Rows from block 2, named by matrix and row number. Rows with one number belong to one attention dimension. Each number is 200 + 40 x the weight over its row's rms, rounded and kept within 0 to 999. All counts start at 0. After the name is the row's rms in percent of the matrix's.
# q: attention query (model.blocks.2.attn.q.weight, 240x256), inputs 128-191
# k: attention key (model.blocks.2.attn.k.weight, 240x256), inputs 128-191
q.72,099,155,167,201,147,218,145,171,147,233,176,217,236,167,235,176,180,221,197,225,295,140,215,199,138,239,181,251,207,178,229,202,227,77,260,199,253,164,155,176,195,203,224,212,195,157,237,258,174,250,127,215,208,196,237,147,196,213,204,180,169,269,236,136,154
q.73,099,193,202,151,232,164,181,219,163,190,153,165,213,282,175,232,164,140,103,238,217,151,167,199,209,242,185,234,203,246,248,178,142,178,255,247,221,208,104,198,250,188,182,213,251,245,187,188,189,213,80,211,194,194,194,189,245,207,293,283,240,248,181,152,174
q.74,094,248,197,190,220,152,262,230,204,245,250,165,155,185,196,252,187,193,213,226,188,238,225,152,180,207,231,193,205,214,199,227,215,190,163,229,187,178,228,255,203,221,231,296,224,250,178,143,232,150,171,168,247,175,186,213,184,249,185,198,182,131,174,203,170
q.75,103,230,222,165,211,218,176,298,149,167,170,252,172,261,215,221,197,167,228,188,210,199,167,280,208,175,202,241,250,178,254,193,198,211,221,190,188,214,276,173,275,258,108,232,172,229,192,261,207,230,305,190,165,238,139,147,194,229,130,224,186,205,260,158,203
q.76,100,200,180,219,148,232,229,285,170,174,152,140,222,177,188,242,210,215,171,155,193,181,193,219,131,219,179,236,152,203,170,157,187,182,164,199,216,132,268,204,218,195,180,208,197,247,195,215,151,210,199,148,270,178,190,225,200,211,228,138,262,217,171,200,201
q.77,103,171,174,179,257,237,184,197,195,141,178,176,204,183,176,201,192,194,186,219,223,228,185,226,225,194,215,217,231,132,186,296,194,184,230,271,185,199,155,220,202,172,227,169,181,179,127,243,246,234,170,237,189,171,171,254,176,204,169,148,104,191,169,215,156
q.78,101,168,279,193,97,157,197,198,166,165,182,219,231,187,242,198,153,249,171,197,189,194,215,217,245,259,260,210,180,231,234,144,207,190,217,222,201,178,178,208,216,213,211,216,245,186,175,217,209,142,185,129,251,239,246,199,228,140,217,162,102,226,205,230,230
q.79,100,285,222,233,202,173,192,225,237,154,209,222,164,217,272,191,159,178,203,127,221,161,266,216,264,177,220,149,153,189,252,207,165,215,203,173,167,203,182,204,226,184,207,171,230,192,203,273,222,292,222,247,102,200,225,241,225,191,184,200,190,278,95,272,192
q.80,100,226,223,189,146,201,227,199,241,182,173,231,229,124,246,180,178,225,173,95,242,230,163,261,174,151,192,257,286,167,196,228,142,113,276,151,217,215,181,158,215,182,165,161,167,243,167,115,134,191,201,252,159,225,240,183,165,252,154,245,197,133,222,175,163
q.81,095,263,246,261,224,202,187,256,248,201,124,214,231,169,233,183,192,240,194,220,145,169,205,144,189,235,150,153,215,179,147,166,248,226,148,271,215,194,180,210,187,219,237,190,233,223,217,161,204,186,151,181,189,219,178,215,238,210,217,213,165,152,232,150,222
q.82,105,205,222,180,161,244,236,211,253,303,223,202,196,207,245,243,236,159,142,209,246,253,217,222,209,133,207,162,153,142,112,235,280,293,218,234,186,207,229,191,218,177,174,232,166,178,179,247,181,189,194,172,212,225,244,238,266,222,245,227,172,150,233,218,236
q.83,100,176,229,172,260,161,244,189,287,243,140,215,200,222,249,218,163,174,204,182,153,206,211,178,243,210,202,246,229,282,119,181,172,199,205,153,208,221,253,219,140,212,200,214,200,215,157,174,252,281,227,210,182,180,198,175,217,160,238,178,135,261,219,232,136
q.84,097,127,160,172,233,192,269,190,178,151,153,204,180,241,120,257,204,173,172,254,222,225,201,194,251,94,268,247,187,164,193,238,208,238,149,175,233,226,243,172,212,156,167,190,271,166,217,167,191,209,198,214,226,96,172,240,194,207,182,245,175,203,216,228,218
q.85,109,174,223,205,250,181,186,164,164,196,186,175,163,126,236,248,238,169,205,232,143,236,201,205,180,162,266,221,238,282,236,213,209,160,256,218,213,203,234,208,187,235,207,256,216,188,95,206,123,137,108,241,236,145,159,164,235,227,145,210,176,140,187,221,255
q.86,098,161,140,113,198,278,231,196,219,240,161,215,234,182,194,240,192,130,161,168,209,174,176,226,227,239,114,204,191,161,192,167,217,233,185,221,213,222,192,194,153,191,210,193,145,199,264,128,212,205,163,277,167,172,149,177,165,201,182,245,244,225,241,157,132
q.87,097,235,151,221,251,223,235,212,289,193,201,222,185,193,161,168,221,163,233,195,272,215,185,192,254,140,195,273,159,156,228,212,243,211,207,128,231,238,228,170,181,156,242,237,243,227,176,192,202,140,182,255,194,198,179,182,147,293,149,167,229,152,239,194,248
q.88,100,105,166,188,210,182,239,272,213,166,220,220,216,222,200,200,232,180,216,206,143,172,133,209,169,258,198,197,282,167,127,181,199,165,226,145,267,178,166,249,201,111,241,221,218,221,140,210,233,159,169,220,253,173,199,238,181,252,183,237,190,198,227,217,167
q.89,091,198,146,142,218,184,194,187,215,249,172,221,264,208,178,177,273,212,167,205,258,223,170,203,300,248,161,183,250,120,193,133,187,130,217,203,275,192,187,166,194,238,167,171,279,192,224,294,214,159,164,223,169,207,299,152,169,270,236,159,250,168,155,236,164
q.90,100,164,249,180,257,223,218,200,114,275,152,175,179,196,169,233,187,211,164,190,231,240,217,229,157,184,238,122,153,178,187,154,177,222,196,208,216,226,248,232,92,145,160,250,243,209,199,206,186,252,277,216,209,218,203,196,133,237,182,208,169,248,164,126,141
q.91,092,278,179,218,240,136,166,185,177,163,267,206,205,202,192,185,162,230,213,150,201,277,184,173,212,204,202,245,204,223,211,141,231,191,202,135,168,232,272,166,226,169,262,224,203,231,203,207,165,194,134,142,251,193,274,203,151,276,142,218,199,206,218,217,230
q.92,098,196,198,157,216,223,230,239,129,216,208,119,196,215,200,195,192,192,151,239,179,190,204,213,180,263,138,176,251,123,174,215,170,132,144,207,234,277,269,271,212,211,258,203,281,205,165,246,230,184,103,215,215,222,252,245,242,115,135,215,205,251,193,285,232
q.93,099,221,173,228,204,185,197,133,186,191,189,92,168,243,219,180,152,198,279,228,229,257,168,198,254,161,93,211,213,197,162,146,226,154,225,227,144,276,179,173,154,224,243,119,191,248,166,152,208,276,213,179,171,172,183,176,213,217,189,154,194,205,235,154,233
q.94,104,212,176,166,162,258,236,228,206,185,222,173,203,115,95,166,257,243,137,180,226,197,301,179,222,236,202,233,197,213,183,179,212,105,227,157,203,206,171,202,207,258,162,179,172,190,206,172,200,149,195,227,175,279,226,180,211,216,167,262,268,216,234,189,195
q.95,098,152,287,195,187,224,175,198,206,213,172,205,223,223,205,159,281,160,169,183,154,224,218,120,198,212,231,189,182,220,239,172,257,223,241,239,214,210,152,246,244,241,256,203,193,156,196,232,186,180,246,204,180,238,169,179,139,118,220,276,187,215,189,225,204
q.96,100,263,257,190,189,186,205,186,255,213,239,181,159,259,272,223,290,175,155,200,209,125,160,155,169,275,176,197,166,191,213,171,191,192,170,219,225,213,135,196,198,229,227,244,168,119,158,155,236,262,255,292,203,129,178,276,200,188,251,277,169,201,207,228,198
k.72,100,228,214,256,226,198,220,285,162,187,227,209,192,268,177,229,187,120,177,218,218,228,270,206,303,183,221,104,155,225,189,266,179,223,173,224,153,239,176,186,214,177,170,195,187,204,186,230,175,219,162,206,279,220,93,235,149,212,260,209,205,231,250,237,220
k.73,103,182,212,193,246,167,193,226,247,199,220,197,222,169,232,186,159,224,214,206,271,229,164,222,223,214,206,228,206,208,219,184,201,227,241,179,194,210,224,263,262,224,187,253,227,192,213,140,188,166,216,198,271,174,220,207,118,183,163,164,147,181,250,232,203
k.74,093,223,228,174,213,131,217,191,224,229,229,230,202,154,204,247,277,178,245,157,288,191,165,247,252,200,237,198,175,175,238,207,135,295,258,135,222,278,226,159,154,173,204,171,195,181,221,170,185,216,166,168,167,227,226,221,162,229,209,149,239,233,169,248,178
k.75,107,174,218,230,171,201,233,125,174,134,224,228,163,184,191,136,299,224,228,173,201,144,261,159,167,203,238,211,214,174,173,219,229,227,237,237,226,200,221,223,230,185,213,223,181,140,176,198,192,141,189,144,165,206,235,155,219,213,151,213,122,219,150,214,222
k.76,099,228,216,128,109,231,236,191,198,183,226,252,213,197,163,263,247,142,210,225,180,141,227,191,152,270,249,142,210,189,153,228,183,200,185,195,233,238,227,254,202,157,133,224,134,218,173,221,216,159,160,196,166,192,219,257,221,178,263,196,133,177,182,170,278
k.77,096,194,188,185,187,276,237,177,222,201,223,212,228,137,208,129,149,132,123,226,147,143,221,179,181,207,226,214,269,274,203,273,211,179,243,227,191,199,197,148,274,192,202,135,193,283,192,114,200,187,173,210,164,239,126,154,193,285,211,251,184,251,210,191,179
k.78,095,225,161,202,148,177,241,248,200,219,152,205,250,233,214,195,141,250,221,150,178,185,253,222,222,178,159,145,192,235,275,194,133,233,242,192,223,210,188,162,267,175,245,171,192,190,207,224,207,249,222,126,107,173,175,163,218,167,145,144,282,153,208,275,181
k.79,096,283,214,211,212,223,280,229,183,199,142,182,218,150,215,171,160,173,209,271,205,312,205,255,145,166,193,180,229,213,227,242,186,116,181,203,220,181,236,169,273,224,211,173,170,188,152,162,216,186,133,244,211,187,192,201,289,156,228,237,207,169,204,215,219
k.80,106,193,184,212,184,258,190,135,105,238,170,163,247,252,161,158,281,170,218,190,142,164,181,189,234,202,192,200,193,175,205,266,285,224,179,217,178,156,291,202,176,181,198,254,254,171,98,176,228,190,173,163,208,184,174,120,171,193,262,157,172,209,151,97,176
k.81,104,139,197,223,185,250,197,135,222,103,213,290,212,234,212,192,184,327,302,240,137,204,149,217,188,218,219,177,110,153,232,225,251,172,168,199,199,190,150,131,243,215,124,114,157,172,144,190,192,141,206,174,160,231,210,209,223,212,201,203,216,202,182,241,192
k.82,097,204,195,239,158,292,231,187,174,140,156,222,212,233,208,283,259,240,229,217,216,212,234,159,190,223,232,217,213,172,165,188,157,261,111,254,275,167,163,192,170,185,174,168,216,202,138,280,228,202,242,265,221,285,232,150,186,228,203,208,207,186,191,200,167
k.83,093,243,127,273,221,257,202,224,236,186,180,179,208,174,239,194,225,168,272,204,183,186,154,173,251,242,205,205,170,168,205,188,160,236,261,211,101,187,215,227,278,235,223,157,205,164,217,281,155,182,180,205,180,320,213,217,186,249,228,170,181,205,236,144,189
k.84,093,204,265,198,214,187,227,246,141,235,133,253,243,216,222,213,168,225,212,276,168,226,255,180,233,219,225,225,226,145,228,189,189,140,193,203,187,132,180,145,235,258,205,281,174,205,170,228,170,203,206,213,230,149,256,249,211,230,150,262,215,143,120,161,246
k.85,102,175,253,214,234,160,257,221,241,158,146,128,191,142,160,159,183,242,176,185,238,213,170,226,211,189,157,109,259,209,124,213,257,114,207,198,215,182,171,145,194,175,144,214,210,280,175,192,223,166,210,247,185,221,218,169,214,226,207,158,233,247,157,156,213
k.86,101,219,190,175,166,225,243,189,198,155,201,183,216,267,248,211,142,223,152,138,136,151,132,187,205,245,126,229,134,202,273,246,194,166,247,171,189,194,142,164,169,206,211,220,164,161,215,132,199,188,157,242,222,178,305,130,263,208,226,185,174,239,214,207,226
k.87,088,166,160,172,214,246,181,172,253,215,210,145,121,186,127,251,231,226,229,157,211,151,218,197,200,151,268,123,235,213,139,223,224,163,247,276,151,205,181,244,208,174,144,180,162,143,156,220,153,195,182,253,236,195,196,193,164,216,235,140,214,207,148,154,210
k.88,104,192,223,208,179,190,230,134,214,185,248,138,295,249,220,170,240,215,166,210,184,147,207,187,245,242,79,209,188,148,262,215,160,229,120,204,179,214,247,218,185,245,247,202,194,160,150,218,157,154,251,266,157,198,149,206,95,226,200,150,191,245,231,247,191
k.89,092,188,239,133,231,198,159,195,161,192,167,207,171,186,211,241,214,309,222,199,210,276,220,170,186,226,214,231,229,187,163,142,208,228,215,210,139,237,235,168,241,170,169,62,245,176,235,189,173,183,214,192,178,168,175,192,233,232,274,264,192,209,247,250,210
k.90,089,116,195,199,237,195,236,215,169,117,200,181,240,162,194,155,218,186,206,153,216,261,200,166,177,124,248,252,175,235,197,210,231,197,224,172,177,182,122,166,243,198,228,245,174,220,139,195,217,233,116,169,213,210,186,205,194,213,224,230,246,162,162,206,208
k.91,093,207,179,199,196,313,227,210,213,268,207,136,214,213,235,284,193,212,213,238,268,169,128,212,243,254,259,265,189,189,290,230,228,244,343,224,126,158,306,148,216,178,187,222,202,180,220,245,194,217,222,258,222,238,181,222,137,159,189,136,174,215,177,241,189
k.92,098,281,186,162,218,215,152,185,201,120,129,175,233,155,185,190,200,192,200,257,193,252,180,180,191,200,196,220,232,213,174,238,238,155,128,212,214,234,224,202,136,207,214,217,217,126,245,204,161,289,267,287,198,198,201,165,157,215,239,161,164,169,171,171,201
k.93,101,257,207,171,261,246,182,233,203,151,275,245,204,165,180,180,188,225,135,201,210,212,245,255,230,172,245,191,228,245,186,141,159,170,206,161,213,211,178,151,180,101,225,293,178,224,107,198,253,228,213,185,209,216,323,233,158,196,239,241,175,171,263,237,216
k.94,102,222,228,186,173,196,184,129,125,204,171,231,245,138,177,204,185,224,260,244,228,173,200,215,247,157,255,232,215,178,178,205,188,217,172,237,178,185,224,225,191,155,119,168,143,165,214,148,209,157,202,205,156,169,215,244,212,157,137,169,190,146,219,225,227
k.95,097,189,188,197,205,218,234,194,187,337,202,246,285,184,211,232,133,210,151,199,260,238,223,148,225,245,215,192,206,176,223,109,237,155,248,233,207,210,200,213,197,165,183,207,211,202,222,202,158,237,156,236,237,194,197,261,175,235,162,248,145,155,151,200,115
k.96,103,186,143,252,210,210,246,285,220,255,255,246,153,233,163,210,170,209,199,243,119,221,242,275,206,249,157,146,236,226,198,225,192,223,194,207,206,250,158,193,230,196,178,200,212,234,159,190,129,150,171,262,122,220,162,172,274,213,117,205,174,261,163,271,229