Rows from block 4 of a small sound classifier, named by matrix and row number. Rows with one number belong to one neuron. Each number is 200 + 30 x the weight over its row's rms, rounded and kept within 0 to 999. All counts start at 0.
After each neuron's rows are labels from the 100 clips, of 14848, where the neuron reaches its largest size: "peak on" is the class under the peak; "peak in band" is the frequency band that holds the peak. Only what is clearly more common there than usual is listed. The data: synthesized solo parts of chorales (CocoChorales). In brackets: how many of the 100.
# gate: MLP gate (model.blocks.4.mlp.gate.weight, 672x256), inputs 128-255
# fc1: MLP up (model.blocks.4.mlp.fc1.weight, 672x256), inputs 128-255
# fc2: MLP down (model.blocks.4.mlp.fc2.weight, 256x672, transposed), outputs 128-255

gate.277,185,244,160,193,186,188,234,184,180,253,204,231,250,261,191,190,178,201,160,199,179,207,155,180,154,248,221,203,220,229,232,183,207,226,185,209,146,206,231,243,202,241,192,225,186,201,231,175,156,231,262,189,220,202,207,246,211,221,182,165,145,184,179,180,157,185,222,168,216,231,152,211,139,261,179,236,214,185,198,183,205,111,240,229,168,181,232,199,236,211,195,191,198,213,209,198,184,210,207,181,161,172,207,229,218,151,210,118,182,231,185,208,184,162,192,215,200,207,223,164,191,216,226,214,145,159,200,182
fc1.277,164,216,228,211,192,167,191,237,152,179,153,191,205,166,223,165,226,207,255,174,192,178,240,195,183,230,211,154,206,194,189,199,169,245,152,231,171,203,192,203,169,229,191,176,192,176,196,172,166,193,210,174,185,205,245,217,230,158,212,277,189,232,188,211,177,169,178,175,235,208,198,152,190,175,172,170,241,175,231,192,142,233,169,181,155,170,201,245,213,171,189,191,186,222,197,188,170,197,202,250,188,183,203,228,139,175,194,201,237,180,205,220,174,198,211,272,190,167,117,230,176,175,222,191,211,218,151,159
fc2.277,179,145,209,213,209,194,183,167,172,233,232,212,185,218,184,180,172,132,183,205,214,164,182,188,230,200,235,244,183,141,227,168,205,176,258,200,214,242,195,197,243,209,248,242,193,213,216,183,124,132,172,225,190,171,170,231,206,200,211,248,198,265,181,192,158,196,222,211,188,159,213,243,153,197,199,130,173,174,173,174,162,177,203,238,227,186,220,194,203,196,145,233,230,175,212,237,188,117,190,217,185,209,171,209,200,181,184,247,162,203,191,212,198,225,174,178,259,226,175,186,161,156,199,270,143,217,194,208
peak on: E5 (40)
peak in band: 4000 to 8000 Hz (85)

gate.559,155,207,167,224,199,225,229,202,149,223,242,179,197,207,259,201,199,206,207,211,180,202,222,209,249,196,232,243,230,229,212,208,199,217,195,189,227,244,207,177,219,185,133,173,235,186,211,250,239,226,165,180,158,171,212,219,162,221,161,186,275,204,146,188,200,210,260,216,189,231,194,194,170,194,220,280,166,208,206,187,172,243,192,233,224,158,212,196,253,212,213,189,240,153,272,188,182,201,198,191,192,179,160,179,213,204,218,158,202,223,152,252,153,255,229,152,197,192,172,179,173,150,220,250,210,209,206,240
fc1.559,244,226,132,208,204,174,169,172,194,206,163,226,192,185,211,218,167,235,211,223,164,217,254,202,224,197,146,121,218,193,214,209,191,174,192,218,172,193,238,223,213,217,198,237,206,249,172,117,204,263,165,163,231,165,192,212,186,182,244,225,170,207,231,179,248,250,212,152,204,176,191,228,171,201,217,160,168,204,189,221,222,193,221,201,210,229,215,208,233,170,160,242,199,175,191,222,207,239,215,265,173,207,231,220,196,153,206,216,212,207,200,155,211,208,206,114,207,205,198,218,179,156,132,183,160,175,160,219
fc2.559,229,179,192,195,207,157,194,230,235,131,184,248,220,178,239,246,199,216,204,131,175,230,223,234,182,199,205,207,212,214,227,202,220,204,200,228,126,189,180,167,180,140,211,173,135,198,200,220,209,204,262,191,190,181,207,169,249,148,198,204,189,244,167,188,170,157,207,162,163,199,204,220,213,200,180,215,186,177,204,278,137,152,181,197,176,260,165,217,237,229,194,217,215,220,152,204,226,217,173,176,218,107,175,158,178,187,226,204,211,191,188,156,200,210,198,189,147,234,212,240,181,218,176,217,180,194,237,215
peak on: F#4 (54); F4 (27)
peak in band: 250 to 500 Hz (94)

gate.138,222,135,171,187,232,204,215,185,145,157,186,177,196,159,184,198,185,274,224,204,237,105,168,225,177,233,202,191,187,238,171,235,197,233,186,199,206,182,201,214,197,173,148,153,211,174,190,197,265,166,159,229,206,191,219,256,166,254,192,196,171,204,211,213,144,210,203,165,217,221,140,177,182,228,186,198,152,175,226,177,147,199,187,193,229,212,198,195,179,205,130,186,214,208,208,259,167,186,168,192,161,154,153,196,160,151,249,208,251,214,232,173,234,221,205,229,239,228,187,177,170,207,187,180,176,211,196,171
fc1.138,150,208,189,196,193,161,197,177,182,193,167,193,196,199,195,245,206,176,229,126,182,184,198,185,224,201,231,237,190,174,151,204,212,243,210,152,199,176,182,228,215,184,203,200,189,190,205,199,231,187,173,164,133,170,253,202,253,221,184,181,264,218,254,199,168,195,200,158,195,207,226,233,247,210,205,213,232,214,189,229,229,222,207,233,188,165,177,181,230,184,154,130,195,187,229,213,194,188,232,248,154,201,136,206,204,279,255,182,193,192,212,203,140,183,194,213,175,236,165,186,162,163,210,218,194,201,105,235
fc2.138,187,148,159,167,204,202,183,243,160,242,219,215,126,151,214,186,209,208,200,212,250,230,236,202,197,220,204,200,196,242,243,158,174,184,171,164,196,195,180,176,216,177,178,157,174,279,204,212,160,222,223,189,279,225,201,227,173,193,234,249,173,224,163,164,204,207,266,191,219,239,231,206,171,204,227,257,179,189,181,221,186,193,179,178,193,180,198,167,220,219,229,175,215,218,194,186,179,228,151,206,179,222,226,199,219,201,188,161,224,179,255,198,226,208,181,257,211,209,174,142,195,217,228,216,172,176,205,194
peak on: E5 (58)
peak in band: 1000 to 2000 Hz (100)

gate.508,203,202,175,266,199,194,177,237,167,255,259,220,194,160,150,212,171,209,119,197,203,130,222,161,189,231,274,184,177,194,206,212,242,226,196,191,201,179,187,181,195,189,183,216,155,196,242,209,262,188,130,148,213,236,178,214,238,173,183,200,262,184,243,194,187,204,201,209,254,160,213,198,185,201,171,167,187,202,205,231,162,197,199,138,187,256,221,215,158,208,237,193,252,194,232,236,114,227,242,211,219,237,214,187,190,194,187,236,211,230,175,208,225,209,177,169,181,204,213,253,195,207,148,119,185,183,189,184
fc1.508,173,207,227,224,199,179,231,175,206,177,166,162,217,176,212,213,162,206,154,227,237,206,156,170,217,244,142,170,228,130,183,234,210,201,170,153,148,172,199,191,173,210,163,218,149,192,201,214,237,232,195,184,228,228,230,225,164,260,210,164,222,151,167,134,210,167,162,188,177,241,153,171,201,249,189,205,205,219,208,217,223,238,220,195,170,174,211,200,179,197,165,224,204,187,198,174,297,172,225,234,201,202,195,250,190,204,215,240,229,214,202,211,168,174,202,246,221,198,186,166,257,222,140,238,194,234,161,210
fc2.508,186,128,193,263,156,205,168,158,223,239,159,202,222,272,212,183,180,146,238,227,222,187,163,158,222,199,222,210,184,206,251,190,145,207,168,179,197,207,197,222,184,171,260,155,218,195,200,194,180,188,187,236,232,232,161,213,237,231,174,159,225,190,134,249,205,167,173,193,147,196,249,179,215,221,232,234,204,174,174,230,212,199,174,206,235,206,228,178,167,224,220,201,228,195,214,189,194,169,163,168,200,224,235,203,216,206,175,216,192,192,190,205,197,255,157,202,214,192,178,218,202,147,196,179,238,211,225,194
peak on: C5 (36)
peak in band: 1000 to 2000 Hz (68)

gate.306,200,210,227,189,147,151,231,186,265,182,171,206,215,192,184,186,240,137,233,191,207,161,157,201,184,253,207,267,210,211,184,188,269,165,216,214,173,192,232,198,164,184,205,196,207,219,213,185,249,203,180,179,197,202,228,180,167,220,208,185,195,186,240,148,191,185,194,170,218,128,161,198,223,199,238,179,204,155,242,190,202,228,209,177,175,193,145,181,152,205,179,227,203,216,269,188,180,181,209,199,191,218,230,199,230,220,244,251,200,194,225,210,189,192,174,196,194,213,236,186,191,152,125,205,187,173,178,222
fc1.306,247,162,154,156,190,197,173,225,204,206,233,241,159,247,228,161,199,239,213,196,216,236,195,181,251,246,168,235,224,184,187,183,193,233,182,146,145,226,228,185,197,178,206,230,204,231,249,201,141,245,233,213,163,207,247,153,209,210,180,194,229,219,213,212,173,168,168,193,202,207,164,211,188,171,210,162,185,220,141,208,215,198,167,182,159,233,163,171,263,179,234,207,186,189,174,216,190,124,167,233,253,178,215,254,199,238,227,223,174,158,241,247,211,153,186,241,123,198,229,163,151,182,168,131,215,203,162,200
fc2.306,230,193,180,193,242,218,135,211,147,203,150,158,207,156,181,268,174,163,191,240,180,208,172,189,227,201,227,160,199,264,198,258,210,194,222,218,216,205,226,220,204,277,174,216,162,169,196,238,226,139,231,199,183,248,204,248,216,220,184,224,206,206,193,192,190,163,196,256,212,259,213,208,170,180,165,192,182,190,229,195,256,160,237,231,221,206,195,175,177,205,195,192,208,229,235,181,228,206,228,241,239,193,225,186,236,230,192,181,212,231,195,176,219,191,160,208,188,226,213,204,130,224,229,284,217,235,172,172
peak on: F#4 (30)
peak in band: 1000 to 2000 Hz (76)

gate.316,171,152,202,155,146,241,219,164,224,202,249,214,198,176,234,191,231,143,205,209,205,228,201,241,184,223,194,199,207,132,222,211,183,240,223,222,186,200,186,193,192,191,190,237,229,224,199,243,149,192,181,178,233,197,189,140,184,185,251,216,191,161,193,141,188,261,273,211,215,176,220,153,214,193,219,171,218,167,174,214,204,220,210,232,273,210,178,171,182,206,198,181,224,138,197,219,253,201,175,215,155,192,193,196,184,216,244,202,204,160,192,219,176,167,175,167,225,133,142,193,179,215,190,218,213,236,234,203
fc1.316,185,219,164,221,173,168,198,248,197,158,174,189,203,186,214,203,207,233,194,210,145,227,191,198,218,207,170,200,179,191,199,193,200,204,206,231,230,169,195,216,201,191,235,167,189,190,178,178,181,194,216,194,185,199,211,241,236,200,149,184,171,210,211,169,231,235,231,186,267,201,212,210,171,219,175,221,196,156,153,134,231,152,265,156,168,172,218,235,129,168,248,262,232,203,224,160,194,212,174,215,242,205,194,204,201,215,181,218,145,188,235,206,252,268,142,133,148,172,230,144,176,157,223,157,249,168,214,229
fc2.316,271,241,205,189,171,216,214,130,217,205,187,203,226,263,206,212,215,181,172,220,216,234,272,166,163,167,252,158,224,178,204,222,144,188,190,200,141,229,148,212,170,213,177,187,217,195,202,200,141,239,202,160,184,199,241,223,237,206,242,163,221,173,207,167,191,224,205,236,248,172,228,259,217,247,218,209,250,223,231,239,197,196,255,228,219,180,200,197,238,179,148,210,186,215,158,203,181,169,225,159,224,178,231,173,188,186,240,152,150,216,202,197,181,207,214,236,156,256,119,170,225,185,198,253,153,192,247,177
peak on: E5 (81)
peak in band: 2000 to 4000 Hz (92)

gate.509,191,161,235,212,232,206,189,271,209,201,219,233,190,204,214,207,197,235,223,169,153,203,164,162,183,243,193,217,166,175,166,217,162,183,152,176,222,192,166,186,225,184,223,224,143,185,195,202,193,163,195,211,209,177,179,163,238,195,219,153,153,177,183,186,224,232,206,216,152,227,159,231,195,176,173,177,198,201,205,169,149,168,222,155,237,227,140,197,201,275,162,167,239,197,220,184,159,239,136,186,191,178,185,188,201,186,212,251,221,204,185,254,181,176,225,137,212,231,211,224,225,188,252,210,191,205,235,190
fc1.509,233,210,233,178,181,140,138,188,194,165,177,230,215,176,214,218,173,209,204,238,185,180,189,189,223,157,254,243,221,223,210,243,185,239,216,204,150,216,148,241,209,151,158,182,182,205,201,189,256,175,264,201,200,255,230,227,198,178,155,222,218,206,221,261,191,219,179,197,180,203,177,252,201,215,160,243,184,179,198,194,224,229,225,189,213,220,215,178,178,218,238,203,227,264,234,217,215,196,187,191,169,214,206,204,212,185,235,213,165,248,243,246,210,150,219,152,187,212,173,187,116,194,177,186,148,224,195,189
fc2.509,182,200,215,174,198,181,214,210,249,259,187,178,179,245,241,225,190,188,166,193,237,209,221,228,212,154,183,213,222,218,214,181,202,205,222,189,209,136,170,242,201,227,186,173,141,134,220,130,135,207,249,210,204,203,218,205,213,204,179,174,155,163,196,184,150,160,222,184,271,174,152,203,230,185,171,161,158,234,193,139,199,204,184,191,246,239,201,182,218,194,179,233,169,216,183,198,178,233,236,173,216,162,210,162,169,209,186,229,249,164,209,189,226,207,214,198,203,148,150,213,207,177,211,183,197,195,214,212
peak on: E5 (88)
peak in band: 4000 to 8000 Hz (57)

gate.207,230,236,177,206,186,148,236,197,150,235,183,186,193,199,241,204,191,228,217,205,165,152,206,210,144,263,197,149,222,179,204,196,237,178,221,204,164,212,240,202,219,202,204,272,146,203,211,193,205,187,243,229,241,242,257,136,163,245,191,196,157,193,226,240,179,233,240,139,221,180,201,181,237,206,206,191,181,226,191,193,230,250,199,223,211,228,214,178,212,183,216,247,197,217,221,232,214,216,186,203,246,152,239,205,180,179,195,203,196,207,254,235,204,243,212,204,186,188,168,211,220,184,187,185,232,242,170,108
fc1.207,208,202,207,161,194,142,256,224,193,202,196,238,252,223,186,221,215,172,176,172,146,175,198,161,186,170,198,174,207,217,151,171,218,197,211,218,186,121,217,197,209,232,245,158,159,180,207,186,223,225,246,212,211,236,156,180,237,229,198,198,202,207,181,205,180,183,171,199,202,273,219,189,217,184,210,217,188,207,227,148,72,184,234,139,208,149,225,211,223,212,243,199,130,204,150,174,198,185,176,156,184,196,180,184,230,161,192,148,182,218,184,159,232,218,201,219,208,226,275,197,223,199,206,142,215,205,241,204
fc2.207,185,230,161,230,211,234,226,224,194,191,239,160,235,219,175,152,179,249,233,218,198,206,178,205,196,207,223,212,202,222,149,175,202,193,233,214,207,215,216,185,195,214,254,194,219,199,191,194,197,233,246,179,211,205,195,212,209,190,239,174,256,253,172,167,176,185,267,173,177,205,184,178,157,175,241,155,190,183,203,203,161,215,220,250,247,211,100,208,188,172,229,213,180,167,227,245,218,176,271,224,192,266,187,130,199,229,234,131,194,256,184,156,136,197,191,191,177,218,200,231,192,234,188,239,193,263,214,158
peak on: F#4 (50)
peak in band: 250 to 500 Hz (71)